Weights of a small image diffusion model.
Model: 1.91M parameters, arch uvit, norm layernorm, activation star_relu, patch size [8, 8], layers 12, width 128.
Data: trained on photos of arthropod specimens (BIOSCAN-5M), 28.4 epochs.
Rows from block 7 of a small image diffusion model, named by matrix and row number. Rows with one number belong to one neuron. Each number is 128 + 24 x the weight over its row's rms, rounded and kept within 0 to 255. All counts start at 0. Numbers have three digits each.
After each neuron's rows are labels from the 100 images, of 14848 (inputs lightly noised), where the neuron reaches its highest value: "patch colour" is the nearest of a few named colours to the mean colour under the peak; "responds to" is what is common among them. Only what is clearly more common there than usual is listed. The data: photos of arthropod specimens (BIOSCAN-5M).
# fc1: MLP up (model.blocks.7.mlp.fc1.weight, 256x128), inputs 0-127
# fc2: MLP down (model.blocks.7.mlp.fc2.weight, 128x256, transposed), outputs 0-127

fc1.72:117136163162147129136119153145118144172153121148134160176119095132141144099119168139160129135141124141071179117079128153087125154139129148128113083127096128139150148093101112184102116115107074146149154112108149088102131123133131090079143128149148098118137127156111101123129142121110164157153103103106088129147128151153151118125160115155123089151119171162126120127098120153109118117153
fc2.72:140133138165151126166147122135127120123126147141157113101119111119068128108131147106108119188124078139169118144154116111146118113150126159101119117130115122128094139119140114137173105125158189150147091143124104150113139123125141183164138093134133100135099128142146117145084117158107152113108154165137123068125152115083139121160080151169133144087123153158107101174120132120122161123137
patch colour: grey
responds to: order Coleoptera

fc1.98:119137135097175145096140148078112137109102116095117107122136074137113148124104128098091106110110141126166131115131124103116169089137104144126162150128135092176132117129127134126138107139150105119152136175104143129100167147101130168150127132139160174142108097160119118106142122119136107131103166146121094125143099146154137135156066113131141158129125194138136133117166157124179117153179
fc2.98:119096166159136126152127140133137123134133103150128155156134145140072114066115118127172123150161169150084083129103127163161096159116121093121098068129123105124112145127126110138118118133124125149106119132145119133180103125099123146128111125141122077165155107147118104144113142150147127107133107139143157132121151096154109149134157120118124097172153148115110178163137083150089076141100
patch colour: grey
responds to: order Coleoptera

fc1.214:158109147117140133101146132124145143126147130154099118107109098111127161119128100078150174135160125129123126162161096103111166150124153147135098094154107128127101140141137131101143149113108119173133123095105123103141107142169109121149159141126144135115169076153129151113098135136107168127108123124180143160182152130103152093140152114116120134126089127194097077136165137089148156134162
fc2.214:136161114128142132136173143103142140098068103146129145126135149143152127158164183163103150123108116124100136118111136147134092135144115130169130169101135142099153172160069140134139125162131125133108150151158127172103150123112123106122124103122100117111150190092143162157122110114148110174145073139136110118092128134157106128154141116094115142145153140120106114178094113125138116098095
patch colour: black
responds to: order Coleoptera

fc1.213:168123093123118162118146117102135132136131080108120144140090140123146086119124097123122107133137127124075122170117121139134133133146164125109140099187174117155126093122146143148090084173148065174129157087165127155103142144102161108097112088131143114083114120134138135136140143109110120162088119152100130150086128139126114140149106115133158153156094139095160141136101129113146152134153
fc2.213:099121127129143111157116143141113073099145176117120109160163106141130098091131130150161124103104130150111116099100140157131143167092150141134100156101090143135151144082077104122171103108140171131104100149104129084110112112111113102165112159160103147136151086158119158145153112169087149092128160124170098123165127128126150131112160134138120112112160137140113148158118120107116105143138
patch colour: grey
responds to: order Coleoptera

fc1.106:106146122131144113107101114137071103149110093196107126136147139127130126135141097083134140177123135136137168146115132109129133152094150149117096111108150092126123117159132165189109099119145097146125146131159104155143092122122144117135089133160127088136127121141160088129158111140152108105146137143121168171138148132146121125145139164170126169130114101098116135067103120097138111118074
fc2.106:133158103118121162121155095140148134134140137088154131090089121124113133152099119143107098124159121161109103129134136102142088113168129101174143148114103196162164141072117099122163125145134136137110126114114117160121160151092086135113131132141132151142120129096097159118111112101121107132131134141117108087095099149162147174117153132142165077106128112151138135178090104145112149121171
patch colour: grey
responds to: order Coleoptera

fc1.18:101115120107144110114125161159113121088125146182148120119133129195167135149128128128138114157095123148158152095167111133123166118162093119125124100135104119107121166166115117147129140138131095108103101126161116137127108097147157116151098152180127115142126170146124120073123122124124146139149135160119105133134187142146146136109148144143180204151085137149173138101136132138138126113119
fc2.18:105107142172132114141112184096154096101108111071108117174151123094098124137145132077118145176125141111109114152144129135116134129122109152104148113131191091104168098166095119134108125153169160104154146089107121117096138151145121134122138128115148108134114122106117144155100141135153141090097123086137117145118135133113143090118104115105100106136130147164111120162126104153079134168157
patch colour: grey
responds to: order Coleoptera

fc1.73:140150138116176149106122155144150128133115113106132136137111165150156118124087112145142173151103123164133114127131083105129134144086144127136125151133122112080147117097133147143119147177144127124122151091133131129141086119104146174118122082114151124133158094113138163105158111108153063138107075133093153141148160182159123145130132144130138080100101118165108105163152133156080144123118
fc2.73:096161138157089118149149133134109098154106134093123097143162119130110141122132167072109100126164122127123131130156117168123107110141073110102089096184174134142135117112133114133093088101141108153156179142102120140121166107147145107128135182104118097110101146107148130109123159080107158129099094151157111119129139096120139106101153127103135116131120133147169102133104117144137150082128
patch colour: grey
responds to: order Coleoptera

fc1.125:159139114138150125101115142117117146123110110136135109139072175111098154130160117175107078139104150109094137128157143140127163164118181122110123117108160117107125176163119141107143104122152100142171139185095127129159113095115135130068140117111104107150114152150137154146123147085134131122121136131123129101151121117085111160142110138104081152126156171166110077133097135119106104125140
fc2.125:117139159128134186148122096140150134086146096141083139146158154148144127140088101065152146099121078131167114138108130136144074111137088115133128133150144128076126098150142135130138152113115139132118112094146135098126163143143116111105160157180125165148123099118117117146096118143137125184125108057149123140095124150125126102164124131093157089124117124115140148117143155143155118142132
patch colour: grey
responds to: order Coleoptera